A small self-supervised image encoder, trained from scratch.
Training: normuon at rate 0.032, 5700 steps, batches of 256.
Data: trained on aerial photos of the United States (SatlasPretrain), 101725 training examples, 14.3 epochs.
Rows from block 4, named by matrix and row number. Rows with one number belong to one neuron. Each number is 50 + 10 x the weight over the matrix's rms, rounded and kept within 0 to 99. All counts start at 0.
# gate: MLP gate (model.blocks.4.mlp.gate.weight, 512x128), inputs 0-127
# fc1: MLP up (model.blocks.4.mlp.fc1.weight, 512x128), inputs 0-127
# fc2: MLP down (model.blocks.4.mlp.fc2.weight, 128x512, transposed), outputs 0-127
gate.210:55 48 47 75 53 54 48 49 52 61 45 41 41 39 43 62 50 49 54 33 44 45 60 22 35 52 59 63 42 41 48 64 48 48 56 49 57 41 52 61 46 47 57 63 42 65 42 48 61 53 41 60 66 57 60 57 46 58 44 37 35 52 67 58 54 44 69 49 44 65 60 44 45 52 62 60 43 53 52 54 42 51 76 55 46 53 50 48 64 60 41 43 38 53 37 53 41 51 57 44 65 52 46 35 48 26 53 48 65 65 56 48 58 59 62 46 29 46 46 59 51 71 64 62 52 58 59 46
fc1.210:40 40 62 52 53 35 43 49 60 38 49 79 34 46 52 52 53 59 38 45 40 54 54 52 21 55 70 44 50 68 34 63 54 41 46 48 42 66 46 66 34 47 52 42 51 45 30 46 74 37 49 34 66 43 50 34 46 49 51 51 50 27 65 57 61 59 52 58 34 41 54 42 42 41 34 45 54 49 44 54 50 65 51 48 64 50 26 58 41 51 52 49 74 49 63 75 45 46 60 66 44 52 38 39 62 32 34 33 45 47 43 47 63 50 54 45 62 51 52 55 54 42 53 48 50 56 40 45
fc2.210:47 43 45 30 45 50 52 52 27 48 47 49 55 59 46 52 45 50 44 55 53 48 62 54 65 46 64 65 38 58 56 66 63 38 55 44 59 52 47 67 30 64 42 52 71 50 57 61 73 54 72 57 28 62 46 55 56 58 48 46 59 41 55 61 41 48 55 54 46 61 47 62 33 56 38 50 57 49 59 57 46 46 51 58 45 57 60 53 56 38 49 52 28 57 56 52 56 48 49 41 48 41 72 42 59 60 48 60 34 54 48 62 49 35 72 48 73 56 55 44 42 48 53 25 48 59 66 52
gate.211:55 35 55 42 38 64 66 52 55 51 45 57 55 43 43 45 56 42 46 29 32 41 58 55 33 49 53 50 44 63 44 73 53 49 37 53 46 62 59 34 63 42 57 54 46 51 48 59 58 52 44 59 44 55 61 47 54 32 58 63 44 57 54 41 20 59 55 42 46 47 37 49 68 40 47 44 48 49 43 58 33 47 55 47 47 46 64 68 42 59 39 54 43 42 48 68 61 45 49 51 41 42 46 83 44 53 62 50 38 71 70 54 43 35 38 60 53 52 59 71 86 47 51 46 40 40 53 63
fc1.211:38 20 44 49 56 41 50 44 49 55 51 58 62 48 50 37 39 41 46 49 43 39 48 33 49 55 66 38 49 43 49 59 33 39 62 47 58 45 46 28 46 49 74 44 42 57 67 58 48 46 43 63 63 46 42 53 48 63 55 63 46 51 54 61 57 51 46 54 54 52 55 35 60 51 53 47 71 60 44 60 54 39 51 60 35 52 41 59 60 55 28 48 52 57 57 49 28 58 57 49 39 43 37 51 36 48 52 43 57 38 63 66 47 44 49 53 57 71 57 39 34 69 52 52 56 50 43 54
fc2.211:44 49 47 53 35 59 35 55 55 60 55 42 51 64 65 55 41 34 55 59 57 70 35 37 43 42 56 41 34 54 24 70 64 47 56 80 36 49 64 68 49 58 65 64 76 67 49 57 57 66 60 43 62 42 54 66 56 56 66 39 45 42 53 52 43 40 52 62 54 68 55 63 45 50 57 66 49 69 65 60 49 59 49 60 53 44 50 59 43 36 67 43 56 46 43 59 48 41 54 64 53 49 69 42 53 45 56 52 52 48 48 53 38 64 58 37 55 56 65 60 38 47 53 43 44 43 57 60
gate.212:47 66 58 55 43 36 30 66 38 34 54 47 67 55 24 62 57 32 50 40 56 41 56 47 46 39 51 47 61 52 61 40 48 51 65 55 28 34 53 43 60 36 62 62 46 41 40 46 38 49 51 25 35 64 49 42 56 46 46 59 67 50 41 82 41 49 57 47 40 58 48 52 51 23 45 38 48 54 62 36 60 46 43 71 50 61 53 30 60 42 37 33 43 37 30 44 52 71 53 39 46 58 51 55 41 58 50 45 40 42 55 56 78 33 58 41 60 73 53 47 50 59 50 54 34 46 31 49
fc1.212:41 37 48 61 51 66 53 50 40 47 44 38 32 58 48 38 46 37 56 33 63 35 46 31 32 63 56 57 43 52 42 37 43 47 48 61 51 41 61 38 58 39 61 50 62 56 64 40 23 43 50 58 57 41 68 40 43 64 44 67 44 42 58 65 41 55 51 60 41 40 46 45 53 54 49 44 56 52 58 44 53 33 36 45 58 53 61 75 51 30 46 66 48 50 44 49 64 43 30 46 81 40 59 46 40 43 57 52 51 45 42 64 54 54 45 48 53 53 46 57 53 40 46 46 45 63 56 51
fc2.212:56 50 65 32 48 38 42 51 51 64 57 54 55 42 70 58 47 36 41 76 46 40 59 76 55 48 68 38 31 55 43 46 59 42 73 51 59 42 59 32 40 42 58 40 46 45 60 51 51 49 44 44 51 48 44 63 44 52 34 52 43 44 46 32 28 55 36 51 51 30 62 45 38 47 63 57 66 61 58 54 43 59 58 48 51 50 48 48 41 48 45 62 61 56 69 64 59 38 53 55 34 35 44 39 30 45 41 58 54 64 71 73 32 59 58 52 46 45 46 43 42 62 52 38 40 63 71 61